A small audio captioner, trained from scratch: decoder activation gelu, trained on synthesized solo parts of chorales (CocoChorales).
Rows from block 4 of the audio encoder of a small audio captioner, named by matrix and row number. Rows with one number belong to one neuron. Each number is 500 + 25 x the weight over its row's rms, rounded and kept within 0 to 999. All counts start at 0. Numbers have three digits each.
Before each neuron's rows are labels from the 100 clips, of 14848, where the neuron reaches its highest value: "top examples" is what is common among them; "peak on" is the class under the peak. Only what is clearly more common there than usual is listed. The data: synthesized solo parts of chorales (CocoChorales). In brackets: how many of the 100.
# fc1: MLP up (encoder.blocks.4.mlp.fc1.weight, 384x192), inputs 0-191
# fc2: MLP down (encoder.blocks.4.mlp.fc2.weight, 192x384, transposed), outputs 0-191

top examples: viola (100); note F#4 (58); note G4 (54); note F4 (43)
peak on: silence (100)
fc1.209:504551491517471508500517505472480498505476513586488532499528510491506508456463504498458506445528503509495498497511485564510470482449500484501457496497543546518491499469520497533509535518495497480505503513517504524465512523511530534502510494542544516502525472494507526489489549495523487500500516529500462505480495482481546506518499474464489533543489480483494503471502523498468533513490495512520468536495537505425465502541480467453511524454504486490471481487510486530528475528462523504552474540506511509497514481529499514454504538479516514469463522517501534505467505482509481536
fc2.209:528489535494492524502529496489499510547451493468471496492519479485495452507519524483460497481495532473515493440490511519509546485526528509541540438492489517517480517549512505461467517558525517447517527507505476510493475510497527494495492472497447489515463482557471536521475520523485469513474491515518494516538514516482508487493459523561475483521498533522455518546495543446500519509528501529507468495536477510509488480484508533500474513471534492501456471472501503529478475503507542491496482519509459459483508495493478488478515484499467460483497459504482498470525490490525504528

top examples: violin (92); note E5 (79); note F#5 (39); note D5 (36)
peak on: E5 (79)
fc1.124:497496479460522538497510479485482549506460486517478470522503503519495501478487507538539502456504545492494503529502502491489502492519536547501520509480494509504528499533493523462498497513519502528481466505502477428464588493515519513432467481515455532547533498537512520482496516481520530527516507473507527523518500507539509525512459525537444480507503516528491482489492508502517526511467474479531483535522491524462512507466487498475532505510471469506470504515507482524555489492492489532491505531476475453519524501515479488524467483537462487482470509518488527515471474508544518448
fc2.124:471493500520523517502514540501508560496533546502473497509525478498492487459475478540502486477501527493497487521503499467475464514502535503524517472484500513518468524485511472505466506480525495516538502497523501431473540476526525527471513436496453500512524529493516556432478498481542544455502475489499503481509503549502539529485498503528495498490536514533477502513487464479486546514489503480483505538560525494488489559505520487499506501502474486538451493529483474488484511529503509533518533528487468481492518535476462468503511510481514451469518529473477474545487485509484500495

top examples: violin (94); note D#5 (54); note E5 (29); note D5 (27)
peak on: silence (96)
fc1.31:499484499481512493505519483490479522513478482494490482546502513509516464493495502460522460501482508548518519506458480550507476488480487482517499523508513527509511483494503524489529509540493458583507508513484482515534461518551523518536486541500458507506482457497506477495494517526483501547499464510470501533517492461475471543485477537523486508494431517478474514490479516513484475486480507491493459538469512587508498467501489501480495461478519483462508480474559484519531508485452498516522492541511523517484536493498488534447472542530483461504486495494513523471501535496516486476
fc2.31:491509471468494503492520436503515510520501490512532490538468505474520498548534551474516517495538525492502507513494460569532475458534490484474476502491517498504512507503461514492516468524446487441511480505498519558489504515485480469507485473457521525492442513499501500494520530520508526524537519469510481487515487486533513499497502485580462485499480533494455513507496475501524432500486502513504503476485497492508509476463522455441514517479472495482510502514528501511532540458490492497519466489446495529490449502487519518467496537509459504527483527495498536491508490493508475487

top examples: note B3 (100); cello (59); note A#3 (39); viola (38)
peak on: B3 (100)
fc1.218:540483473492547523490496481536457500401506488548467489508446519461491516484510514488460514534512492533497491519500478513501484511511505495488477516504539501539524484508497511508506514463535482513466533509510527498494503468510469530466488511532531510538482453475489509482532505474491455481536546478511478488447541500500513512502548495483510509495518476495483476501530515504503504459530474490470511524484525498473475549510512563458514483488459508483503505482526467524524455504486484514499503493465576498532465551490507514500544465470484499498489505524502495512480486523484513498
fc2.218:465497488523550471491513483500493469483462525493486503479465491541525526537499544462458568599486507502516503507492515463530493478497548511449512478506502502503488531501506485490520484479519493459529507480527497531523510506520476521494522453494518509534500515480497472460505539510487494504495524497518487510539521498446507519528501454529474518485520471512524492507513491450488458515506483488530492524488508446507500510498491524469498532436490489487498531496519502524510521490504516510534517509466485460533477513515472449524500465515480479448434470509512518494505484471486510514

top examples: note B4 (100); oboe (58); note C#5 (49); note A4 (27)
peak on: B4 (100)
fc1.328:542516449502487513457521490485503507466499508570462551526504517478482501448439474498432501443514482490499515530497474509514471517476502496486490491453539490501498499505527523537525521514503478506493507527515513491485479540515494561472483517491496516480519523453504527520486501482527507470495523518514475497485501494489527499476501448489491513487452493491511486505518497482471527484474488497496491523466512472484442539527507507485500496492489507516466468476494468527520463531485552514528483536487522545521489519495534524470531525491520515522498508486514524571482524530537519450
fc2.328:497464535543488519457505507506535498504491505521477531481531529512475507538455507485493521536460506498485451510506476477528507458494510511514513482470483524467492498494481505444489503503476457501465525514535506532533539550489536494494515449514495485533490473513530470490493482450517517455505523479482534493523514508498531479498465461511520452475475502523548483501481504466497522512477500508512538466521466487550491491512509467558507524519514530514457524514480503494515509467523486476489515481511451500502505502503517488450447453512515505483453453521520460542519480505484529499

top examples: violin (77); note A#4 (60); note A#5 (40)
peak on: A#4 (60); A#5 (38)
fc1.344:493500495525483515491515494535515497464552476527473526487508484496501495496496496502508515497553518501504511499543499521553489507507491461515515465478527499512506494528526484485506513483469483510506538494523526543498455525514548538507494494507520498519497470468483502519505489498503533474491456492534481549558540504480540523483437474473541477492475530504498482509465502502475450512488516466522472477481471516515471443527486456474459472488510526508468481449520477484504455509463508464491471527502509537495496493492581511516482505544489523508471471511540492529510486509508558519
fc2.344:536512473524533452507520472528492510492554489508479529470510525506519457518490547512490551537515534523473494460513495497504474487513490476464493516482486479506492495528515538503489490489466475465504523441509519544501508502530479504558472498464518461474479518471506472490508491506496480537481492502496534507518482496555507513486500518489495459500462458507465483536467505504482453469463516486541540489474496509549540465535495478473474478484536544492537506514509505476516525467471494516522479509482497544527524518481562506494479504489500498525485475486553504475481521556506509482

top examples: note F4 (100); note D#4 (60); clarinet (53); viola (47)
peak on: F4 (100)
fc1.42:510470506488497469498527495491511504507480513564500464500449498521442526504479457503508516559508523509506493540463535525515486515486520506527469508492515485483500491520455469481493513482499509500449512499492487464556516480487465503491483476548541491524486474493502529484471489495539474531532549538537438454444515547504480513490501452500494505495518498491516484488503504487530500467530516500518471504497525484524507529501520499500489508516480487464471518524490504566511505508512541552540466487480535459512456487504512517507510497501478504504500456504497534510516473475427485504
fc2.42:505524508535516447504532503470499507521508516517476515459489473521478524518502480506524555545473473493484456501468541537490507467537521535525466495535465500466496517484445450455517477491501446476512497465554511516533512484531499505527544460517530471523500501500507499470490505499504494495498519510507502491513546498441491539510472491501506542502539487454508491498497473488512455498499519528516503500495559466542505507516540490503536497500482521461528563512494510501478519501521520513533528474471497470528517505499507474467486489521477464490448474469486520488515480484477466487

top examples: violin (73); note A4 (72); note A#4 (33)
peak on: A4 (70); A#4 (30)
fc1.137:488507526533498487499540514498499541512512497518480485506509510520510499513464474516511522471550529521533495487484465485538486559509519474513482462473518479523495491523494492483516496521493543473503487540476505486493511533504477487493502491456546533498523497519530535511490498509468527491501479530558481509493498567528544502497468447471540496497476493426479502460486509516484525505456508483472502498506535503519538446483511498452466503492509496491470499511512505508501448556484518502518492528503496488504485474493536480503497517515491432483468484444521533569500482487501533464
fc2.137:500495537529514507529531527530490514490540479481501505538473502507466492562481493511503524486538527517524509510529471487526517553520543499496520483476494489456486482511478487491513500512497555501511513539443469487488504510488458475453495474466497512496554508557534505522495495509456523467495493511537505500469498529513500497522494470460550505502505509481486467445480501518518461521466531482495520484499496478514546489458509481491472501510446499499466549540472528500506456529506488503468511495464466500499486500485535465521548456513459477492499498459513512538476472482510534490

top examples: note D5 (100); violin (88); note C5 (31); note E5 (28)
peak on: D5 (100)
fc1.171:521530489547512488512494590497465535490508500521491496500474502506483492415483488484499477484476481487481519499486489488513480517473518477498476507512474509534518468516541505481503523519510490536544527497497539462500478480512501549512520566456483450498515530446488498481519517491470478479512503475510470525497501534473507516500484467495519500445476437502501542450547516527484551493467498490466480499486510510474507519511495545472508495522515547510490488483510482545513471530492500451506510509518539497549527507474475518492490511479497506509530477511530514491478482504491457479
fc2.171:544465511500502464519486523488492491540479512482470520478517507512470499532534535539501477527513516490557487480521507461519526529538476514467514483485474500521519495532495530469498529527516530489548512469511474492488498551475530468505494532517489500468506508488484483512504478511464453504507522505514510473534473500494469500476449463448490468462473460463450475509535531472479523508521518521488525464523510486501521469481522525509513487464509531487534483524513505542466519442504529501482509536519488462516531562509458512481540472497464522510478484533497498482500454500506529491

top examples: note B3 (100); cello (97); note A#3 (54); note F#3 (28)
peak on: B3 (100)
fc1.45:484495501507515517518537504485470497449494525487415524487500521479493558496457522474490521529485474504530520527437469492541481510479501459538496483532503477506507486502488499526538534556524501480474512508478501508502529492471507507507514520492503525484503511438496459507509501511488506506486524457542463484508510496475549491497517481492520487512466474491457518465565480496466509477501498475491471549466488490485477462510484504489498529478488485498480515475537482531504468530461525498513495531469545494565453508465506464487529481505475496554497488523512515492490515542492494492
fc2.45:482452493484531502523514497486494499507506485465493508552460551529519521526509507462498481521510528497533528523507473478510542500510506482455511497503520465508472542479505517494472459522492521493537490495486491486497487527460522506504514465493504523487461510469490519487489519521534515495528539503514473455538457482474523518524470441537414509421484503464482507525493497497508504534511498535463488492487476474501517527506517509486500510469487492552461502506475499546442541455483505494502492518485469493494470537480451516474535504526479467479495502528538514508530481494505482494

top examples: cello (100); note B3 (62); note A#3 (56); note C4 (49)
peak on: silence (100)
fc1.333:532510468521531481520501491496460492487510517488461516522440483431484504506532484423428467497507488536455519517493512504495495523472502521488499523509506511491496491486563507534547493497503503491476520490500511508514454531513498536436505555489493462496480493500469485525508502501471490498525496491500495443515479460516507483542546515511528503531514516492469473501516516523505510494492509501488475508469480455465527568497522486521520505477473523491489521479496487517464473556497536559529500526469527522484455502482498487495545495482476510488539486499488507509488498522532493499
fc2.333:510520506502510458485506497536501520525517425450481495532475491470522469516515516472459484514486468511489501468503534462490590494528503569473494503507507475489509539525543540525541487519460504475486510506468517550474473506518489500470546483470502527480470523547524507505507461546489549506521505555493536515510466473510531478524498494491479496476504551510488520481467512483522516493492496483502514505471477475517528500489524531509516467482516513501489531500486522491490509477496501493477530465495458471474496504500490481517485507463455477498543451475498487473482497490537481485

top examples: note D5 (100); violin (88); note C5 (40); note D#5 (25)
peak on: D5 (100)
fc1.290:543507527506544489538467522476505485517479526527491452497508494490473499455454478493464494496521502525555514512474480521542481549474523448500484481511489461529491456494506508514525560513524507488512500541510502482469481481525482506518484540491468521502474504498502445541477516514480482486468509524504485545492524510475488476520477498507521507478438477489490508464557472514518529508482499525509438496487523510505495465500529526487517513490496496453479508529514530523504483555484573516493473506502521477505500504460490532525516526449467528490494512493452531480467506516500491509
fc2.290:494499482522501470519506544472530505556495508476490499476526524514491499490486524506465501541518517487534524530475505433532504515489516482460491515539436487504522486464485466495505519501495499532522471433466513469488502516521536531525516493503504498512494549499511468491481480500462516457507487462471514505510442489437491546513460481526491488431502449485464489468505481504475512505516570492493509501508546507523517500491490555515515460523492510530496527509485477537477545460489496489533559505501489505521526501473485532513479484480504509505522491502498514515506510509465506483

top examples: note F4 (100); viola (91); note G4 (47); note D#4 (36)
peak on: F4 (100)
fc1.348:481530513504512523487525496456473517484500457560500491503489478481487536481462459523509485479553518523490514470544500501534467532529525493468441496467556469493531515520496510481513499471527495527464541552508509512496529499496507530524480481511562516536519490456525544501469510469508502520526525519525455496477522504504493510503497475471503543528516475466477498470466491482528499480505474504541508529467520503505483485535472522471523496492502492489481527503481501546529488525499526492511500469431531480506527532525531530518500494511495492489482432499516532514472497494482515460
fc2.348:536503494492494499449544500485505479525497515495481516498514450530446492505466493533507501517508534532490505478520512514487512494528510503534489474464491520491501481512464499462483528524529507477501465502477471494490552495512494532456489430503479501491491513516512548488466507490517479475511514504505526477501529537511503540541482505540484488497525533442505485509481503476497480500513489486530499515568533484514478497488516473509501510463469485459458553490508513552495482512506532534523508522456465452526476516531492478521533490511478447481459507444452488506486479445495524523

top examples: note B4 (100); trumpet (45); note C#5 (32); note A4 (30)
peak on: B4 (100)
fc1.299:495547461538486517488526509517494489482515519503457545509507506487474499495466502480436561454508450491447483499500523498489473498477463503495478460487530465479500541478543499559518497475508504480523552498522518522457484508532526522495535515504524489481472499511483479488505488495522477482509525478454505521508499450468542468544502526441517520529515489487508470523484458499471490518482487497497539516494484442495498511532504505538475506462500480506473539471523484467503489537500515516523502513512470495494489502532537457481527481499530534535490474497491492518496537500542525523
fc2.299:534549500514504527531517508504481486486534502487470493522507508468489502486475479496467510488462440525447450474497499497462490479463472550491460489512520510458519528472529484512471509464492465525492500463524503541500534494521551484483494505508492465480473513542553502497509477500491512487528486492457537510550482438509516475516483522438499517493532537482525489509467482557488549508504528481541522518497499499511526551524515496556509507501484510522497536525521505487486511479494532504513492479500459500449536509502514499478486518516515509507513470487517474483496511550529463487

top examples: note F4 (100); trombone (73); note D#4 (45); note G#4 (34)
peak on: F4 (100)
fc1.202:536510519526488482470514481479514519526534516539513582511513491509477490512503480517523506499504488453462425534505486525460535456484474545513465517529506525506478491520507494505485492481492476482500531480516504515511467495471495471514553470506467473435509516500467483490507497479530505477496496511462499478528531505473521510478477521485532489525484498501496527476496477480489490510545469529508489511495533462487476531512550432504489549521501563466466546532495527460509521519509494529499521485514512510477510492531483482493551492514510475475457528500463493531472495497522476507
fc2.202:511489509514521501525489472490492525493465482498507551483487514482532507525506503478479482567483480468489493499447481470474519467496527523521514461491482503492521536497547520474446456467498504509517497471521511477511465493514536530516558447506504531511490459527493519443514498493547498493468538518534483521529492471453580548464495461527461510518523516496488518526495496467482541505501517518497498496511497450479468530509510509504517503482485500562517478483482451525500538478527519491495505481496507497486502547522482500472459473531486494475501496480505482517521472503482467493

top examples: note B3 (100); cello (98); note A#3 (66); note G#3 (35)
peak on: B3 (100)
fc1.96:481490468502512493505525521513493525412540493534503538480490495524494498494507495457449537541488482501496472540469490523488460491527513511517482495527509499516491509529491494476536466489474463502506521491514502506513482504515501563488484496529541474523489469414512455497531468552512511468503519476542487550500517494462548516464528505488528485494502503526493495494509501492502497447511515481479497495447519483501512501560534485483523506485472525535491522484511446506518529508460507494537468479456539490502466535509520488485496480523498493516470472523538529507511492505467509503
fc2.96:515477481504517508500495513513505541469553473482508543533496524509505451543495539485516485540518516544529472543481447474468460493481503468507526517499518531458514481498485504482464474497481520523488452502477510511521515494469496494489485474473515524454521455479523497495527476514521504491537494489479475510524435490538498501462477487494522490459492500516506524481463513548488500515523512448494508468511485503497575486498534486492503533525504554536507520549505501507470497469471495479527447502458524524479475523486547503481479521499508478512484473499525456513520493482454502497

top examples: note B3 (100); cello (71); note C#4 (47); note A#3 (33)
peak on: B3 (100)
fc1.14:527481447481521525487522476515486515442482503502468528523489555476460513468451464473475532484502489516527524517468462484516476522466498476512494505515508487512512502494501522532533521511513480521461512539484500477489522493516477544489504527541504527531488502481482495511489533516504487494528518461521478485456544488474521489508542469508500515521489450509518512506544480496493502463494487479497493532465499517471437539529502546506520535500486490501516530467554445525530497521486504544524492509472537491544462461494510511486506472487506524533502512516473540554481514504522530541
fc2.14:539485513509502507520458483536527485472534527479499515499481544460516508552497489449508507514508509479520502523483478441495506475452484472463484490492477509520503511486525500503453473461491460481505474499533479491514509511510529522503516474496476504567488473498491481480520449467525488480513554517515499537514474491474554459505468482486494466447486488506506512511515500511491481550484489516479543456497479471536487505507524523569519488501504521542508501500509481482446535468512486492496487532492483557495507505500491507489486476454494522508482540510526480539503478507462551538

top examples: note B4 (100); trumpet (63); note C#5 (43); note A4 (35)
peak on: B4 (100)
fc1.181:491567445497471495474512489470496509494468507517466539498501496483520516467455505475425520466521434505438503515490498510503486492465512519515486517453558490522506519502544506534505504475524481487503517514509512492483501514484518540489493487540485523476493503476501513498488493490534538511519499523482489496516465455470543508501516488504489513536527500505513465489475472497455539492505515501523493573486516475453488538509479492467495485470499460492479524481490508510510520511496580540545510499505479503471502530516469516488500551506514514484493514500509487524491525538496436474
fc2.181:498511515534508497508545466520514508510525462501455502507500519463468452522459500464483519530479510536462452499511496478495505470473517542537510490469492529488486521514533513479490461491488473536501499512519484519523557536510512512481508462528452483514507477553503508496518467512505534477518472501487539522546491497491545486491468505497489471497474526518513512449432464508482520503474520478488529498524504504559489511521537460548533502482481517510483552523512483507482520463494497504485487511479457522476532499511519494471454475529482463505462451477498491545482514514488524514

top examples: note B4 (73); oboe (59); note C#5 (28)
peak on: B4 (70)
fc1.179:521523470529489528499504483479459507478511523526479522546413502451487501509508432465490489458507538474493485520498481500527498508487504490490520479465548515519514518494510478536554501486494503521558524527493499499503505503498469483453491535485501461513539490479454524477501516535464503475530501472526474459485500506501514527533514476461513513510509519488475503487559487513498494504506502486532481524494525488487536537527505474486416486514498511473546509463478478526490459537530498521520491520495512484455488516501497485453527530485495481533515521496491500508490458492524546487
fc2.179:509487514548492458460501511491530508526500470514523526521472493486514467571508468486504503542461475451523478492459486485473571481503523537498517508489486504511498521475516539488519430474527489502552517533529489493520464513511470507497553485517482475506508459531493526491532462503535512477480481550509505525512500492465530483506464519451495489488521523493501521505516504497498490498502498491518506470493532486537532519529507525547513474506538544504526503462457514504470522483541449477525500474530499514448522486539489483500454499516499488510474473484515472477500472478497511520

top examples: cello (96); note A3 (71); note B3 (57); note D4 (43)
peak on: silence (100)
fc1.78:469524474473463484507500482511496465495482451463499481537455504473530513486477476467454471470509471516455502488494557523480495507506493518504482520435514521494555476450538517515523525501492502508492493506523512519492513516502504530496503523527509486520497460528511545493473487522472491502501560532495478468516499459512515476490533509451514523561490539512497454494480548491481524508516489504456521522525554474478437519465498535518517498454502465499482504457498496528490485497501529515501491503504468514488549490532468539482506489491548518511519504468518489498483511512478476533
fc2.78:465555522540501474499501483501487497521499469460467462550473516455516496517499494483442503490493433488450479516495536492516555503470482553503499471481505482489516524437535504485492487464511468498508498493524485512527506523489506502488522485513515481498483474585497534510529482535458480494503496551502535484516484455480532482544466494463490526511519541507528489469480514538496529517487507509503517520493484449515493514477524499533489497478482463500490528462510510518468500490505545500464527486510451480447539501533493517485520481496489500496526498485507488510475503501522473523

top examples: note A#4 (100); clarinet (70); note G#4 (56)
peak on: A#4 (100)
fc1.292:506532547536529519500521497509476510487536541537494518496466487496533517467507466492457465474524516569458505481510471524475467515505530465555506536514479504493483502510526518501512489538475496488524559509462513499474496501505470474483502507481493493471479463489506485523486508504486537458451527509486469495476493508507542472494495508463542545540486499472469568473526483526502485476467478499495484498490519486479545506480532507474451489481494501452489521506546516559479473531477498507472487507477513490502502470458505515496554483502468504521511518451465515512479483509512487495
fc2.292:495497501470490483491480493464469522541486472470501484485505482512519505531481513520510512496480456455514529455476494494516526474512497474507446491526518524488520521500529510492507524497455490436517530496498511564466469457485540519507520455498500545519477495541500532499487538539508496570522492518518478522501486451474492505532499495485483508545509513518499478487467512433528456539496511503531481464459417482484481474502501473469515524486558479508511528509463506471512488513482505487502519495482453509488474466520501497519504493510486514484510469489491502488527546499525468509

top examples: note B4 (100); oboe (93); note A4 (37); note C#5 (29)
peak on: B4 (100)
fc1.147:475499526552516510481505510492481527513484503468494489503473536447490505482511474410508509490523496493517511530467459480542466488521491492490527490479496461526458502499538522494531557511508498536529524504484514534526483492475500553521515516528465492511470492459482457540534519495487514482474503487513478507502488508473534487502483500514517511504479490509466501462579458497441508481493495504502489492494512504513523492514565509494496516487490491452467508500526432511482511525500526513522481500489520498490496445440488523472525491482482483547516495515478505520518511548483507453
fc2.147:497500495529496493513498539466475515520474465465531504472476548504539540527498543481489519488499479473499517514489525465554493499512512506507491517474465471477498500524505484486525471516492510480505491443446519513520486507480510520534549488483546549473499509508508443478509480521472513526526484532510469494507454486497503521481487435517496520470457471462516499470503531475460529527506526508505494477472521466473525505491495494472490498500475470530546473522451526519507537492511475469507537510514530502473497503542495520459456483526528509480512486504568535500541513500503459473

top examples: note F4 (100); viola (88); note G4 (41)
peak on: F4 (98)
fc1.125:523528488504517483539510530495481542432524576529504487500472515475522479477486513496473477502525484536456479530457481495571512540473464487512483468515491482525479505517500520482483475496482487510496517491528480455584477476524457499495498538461503494516510446491490500492560485520476461482488481500518498509470476475487531512524474523499540516532490482532513517480475539506475507484462534489523492520480516481506499535530510497496523503510470502493509476535508488518478510501478516491503451454527533493455477502534482475528477496532474531481495524507524482532475497508489467513
fc2.125:486465502476553468485472488515489482484487469487496505491513502521533515550504513498512471545517466499511507487538450464463542479520525501464513516471498501508558478467509508496478474481497532508518500513530529520481502492497501529504535467528516506496453485492522485493523498491515499515465502546506505482480521433495509540469510474491507523524517512501510430528490499464513470494527492533517515496506516472488486494482488558510517497473516531552478519501505495531505502479541466458485552473511537535483475531511484532515521445496482527496475507465515440480453494468462453505

top examples: note F4 (100); clarinet (69); note D#4 (30)
peak on: F4 (100)
fc1.19:495507517519473486498561532496486518497467499510476525492472497479464491484471509490484504506554503526507494484510488501504471501546497502515512477466488457495477497542511501525528481546521506531529518537474512493465504507481465495493513506488480480458535489475513474513499502513470509456484499482511456497450506494502501535497503487499522511581510497466489490431508439535485488442492503488510469514528511455528515525523547503522485520498476536457474528507464509542518513504528510546510458485478558509495494482459502524493537499511500514561500461476477526505496532535489508463
fc2.19:490468511490498497489514524540507523491478515518444517512511501503477450549522529508523496510505487503543524485502483413489506504487532502451551469500459493462485510551501528474504454541504493557515531510490475465481469539503457472473529525503468523492534517518509491513506457521490503473490486484520536528460524509491495496498499483527490468511504558488476522517512487494501515485503507483478545494509487510554533525471512505533501447495498550497503500475499483495480511468552457507477510490483510486502494529488498486485463438518445474496475479483493472508506493498531540504

top examples: note B3 (100); cello (94); note A#3 (42); note F#3 (33)
peak on: B3 (100)
fc1.100:487491495510491483480515501519486496460478493503487506495484538493465501490526524451460536512480452507511515511472513482525484496510519518499500486526491481512470499513519514482518513536514517481496524520516488540465507507450500517505528485526497499527456488457496483488513510509469468491493551458535522559506523520497565472505536485517490489534521450520474496508569443481526520446498492516451509508434522490439496501535517551459542519503500478516472494491542475513548483511459491513518492475494508499545476528514480486526529464480497536517497494532532519512497523505498508503
fc2.100:503469443514489513466550482510519502471491525513483544513489511489525501508476496454465519532530507465503472519481471496526501460497538527490520458492517491499504515511507492479485497512487484456495491503514510499512514536496487527474519462517541490521469514491528485507497488490526535471509527468520484506473507525488556534452489450548482491450501529489559501521470478480470505492530492475508500491532500475515464557528547476516496538492472515525475498513469460545509538480501521505535468470489467541511445514476487483474495490468496451494454470468508467522539509501479491514

top examples: note A#4 (98); violin (42); note C5 (41); oboe (39)
peak on: A#4 (95)
fc1.64:485508491527461488484522495487503524531509471548501529484509471523487490487481468530502513485521487502508495516505523510491501508499524469504470493432532466511505529516508507497486488466537520457500500514521489477495478539491518507477519487480532540469513471534468566493475492473525491515450519569503482509518534542484572487498473448454538488515485514438516478498483490480511479501493504512500498490514502484476491473546491483483484501483528452503459516490469513482537475525500552514521497505523469513510512487519540507521523553542520468473466489456528489537481482453520519486
fc2.64:507481547499498513501511458500535474518545500501498489485517514480464472556510505535538532492546530507545505491521528510521510494475478495504484482464468515489501496517486515509468492479508522467506512505486461467510491548492474433483474489507497505500515486587491533513510503496512509482475501528509552492501550528497533512517481500486513476514464493488484477492475520482505459516485556495519524451502478493543487472479516477529505486486507462494514545509492494487485499440523502511459509501476460532505482490470540483518536475527434491519456523457489507530490463488519544524

top examples: note B4 (88); note C#5 (53); oboe (46); instrument: trumpet (31)
peak on: B4 (88)
fc1.335:533557493517474490498525480450520483489484502519475535549512525466497526503453484472403510491496484490466482517493474512472503507516555519501494505503551524522516504468530504556525523486481481514528463514509517536481523549478513545470524515512497488517501526480522473509454533509474511457510532441512461482509514481456500484469542490453506534482509531517503489483507452527490526526500493478492507501460543480487457520501532507508523532468477519517500531496510504520494481500500558488502477511490495511477506530485483525445526499519509505505521511520504507516467507525513499514
fc2.335:485502534550502536486515487514529519513515482490487487515447533454478480531473468433480505505491482490475479511476483455498526468470501519528533444502504525492501521490547487470491491503479464524482519485532498526520523508492552535480527455491498495548489489541501537459514503482492527475534503487496507506566473505467545473560476483497477506464504544524513497478501512479482507522464500524499532486482487493536503523500517511513510517496486514542473550522532473502467494454491507500487514519496433488498522506505492466472449458497498465471489484536505497532525489504487501493

top examples: viola (62); note D#4 (55); note F4 (25)
peak on: silence (93)
fc1.154:516478465498497486541517515501476521454531506510547533498481514495528522477490462476533476526535502523523489530491478517479449515515533483525525513497536543507550463513495468515498488498491494542500486472504489463507478500510484517510501490538516517513482469440481498500546531490495514493495531499528445491465516549529537505484565507503497522554525520500504522474527494506498486497525467491458471526453536500487494544502533504460514509505451472513492499471522437513493506500485497487537473506444526519522447488481493545503521527506506489536508508461492551510488492486480483513
fc2.154:477506508514504506482497485547478493485523514474547501475461500494502492534483459497541503549459475526464488527452550475459458468476504490551533485499494481485469542497483447462478488487487503511531518491472501480582490490498506521530528481508487482555478461525526514499499447485519490517505523554477516492508485517480552545545466518516490504473518535487482515495519536497506496501490509503506473513527503503525494514528496499532474459486512488466480517494508529537497534489517537510529527529495465498481525458503478500483479535515499466490478467473511522505510475482477465540

top examples: note A#4 (100); violin (98); note C5 (42)
peak on: A#4 (100)
fc1.241:504533457532489497477553491495497522508504459543466515483500437472482484474470441499472534472513508508500546461501509492519506478484508502506495497428502480502496540490514514509550512489537479511499531476491532504485486540516494524509510526476524477496480513490447553473476512512496516503479502521493509512492519507504546509496477463485485502519471500411515467503486486495470475458475499478525529497482509518509491499548486515487460450497504485460493506484516470511495486505508522526542506495510507494501511485459551503508525539519526468513470500471518515537487556508517562464
fc2.241:510509545519518511512538470497521510525559482527504546526459501473479474556504467487522537501515519508514515482458497546495521504488485495515486470460517485470494495502477507488525463503530508486516535510502494513494480521513433450502525501477508495497519481546476525493504508501515520491474510501525518511494531502482536485530490478455505488528482492461481505473500488521525433491426528501520510460486521468529525483519531456503486458507497489479536528494487509495495509471516464517498461463476510541492489462500540469493520501546464486510454530445506519494500468485545542497

top examples: note B3 (100); cello (99); note A#3 (52); note F#3 (28)
peak on: B3 (100)
fc1.277:481493491567497513495534520492487498464497505507447501507507524478481510470461505488424549531483474533509522510475482488516471478494516503483480506518522452498491497516523491499540512516557521489486541481485533497464554504485503573484504516509530503526507499473480484485492516506458487507539547453535465531486507526465551519544526454508486535512503435487471489501540473497478528476513489468474516551487510488495489524527489539461508507497476504528459533492522463539517479527475503524526480513474508488537483514506521467505501469492506504511500506518519518491498519517493486483
fc2.277:542482466508473554465500439488519506489504524470442547529513512461531505516506510480486489511497529468497484528475484521495522478483513536485514469549533523471502493468480476510470492498474494477526468459486491517475527497486535500440501466516529493517511518511518476488493510482495513485532535442514511521549501507489541532470501473514480497470502540532512482504500487533491482534539502476498512468504451499480452526494518465484496532481481471567486468510511480529488531487532493502507465534457455516496471534486506473480517473492486460507495501536479495501547508503490533514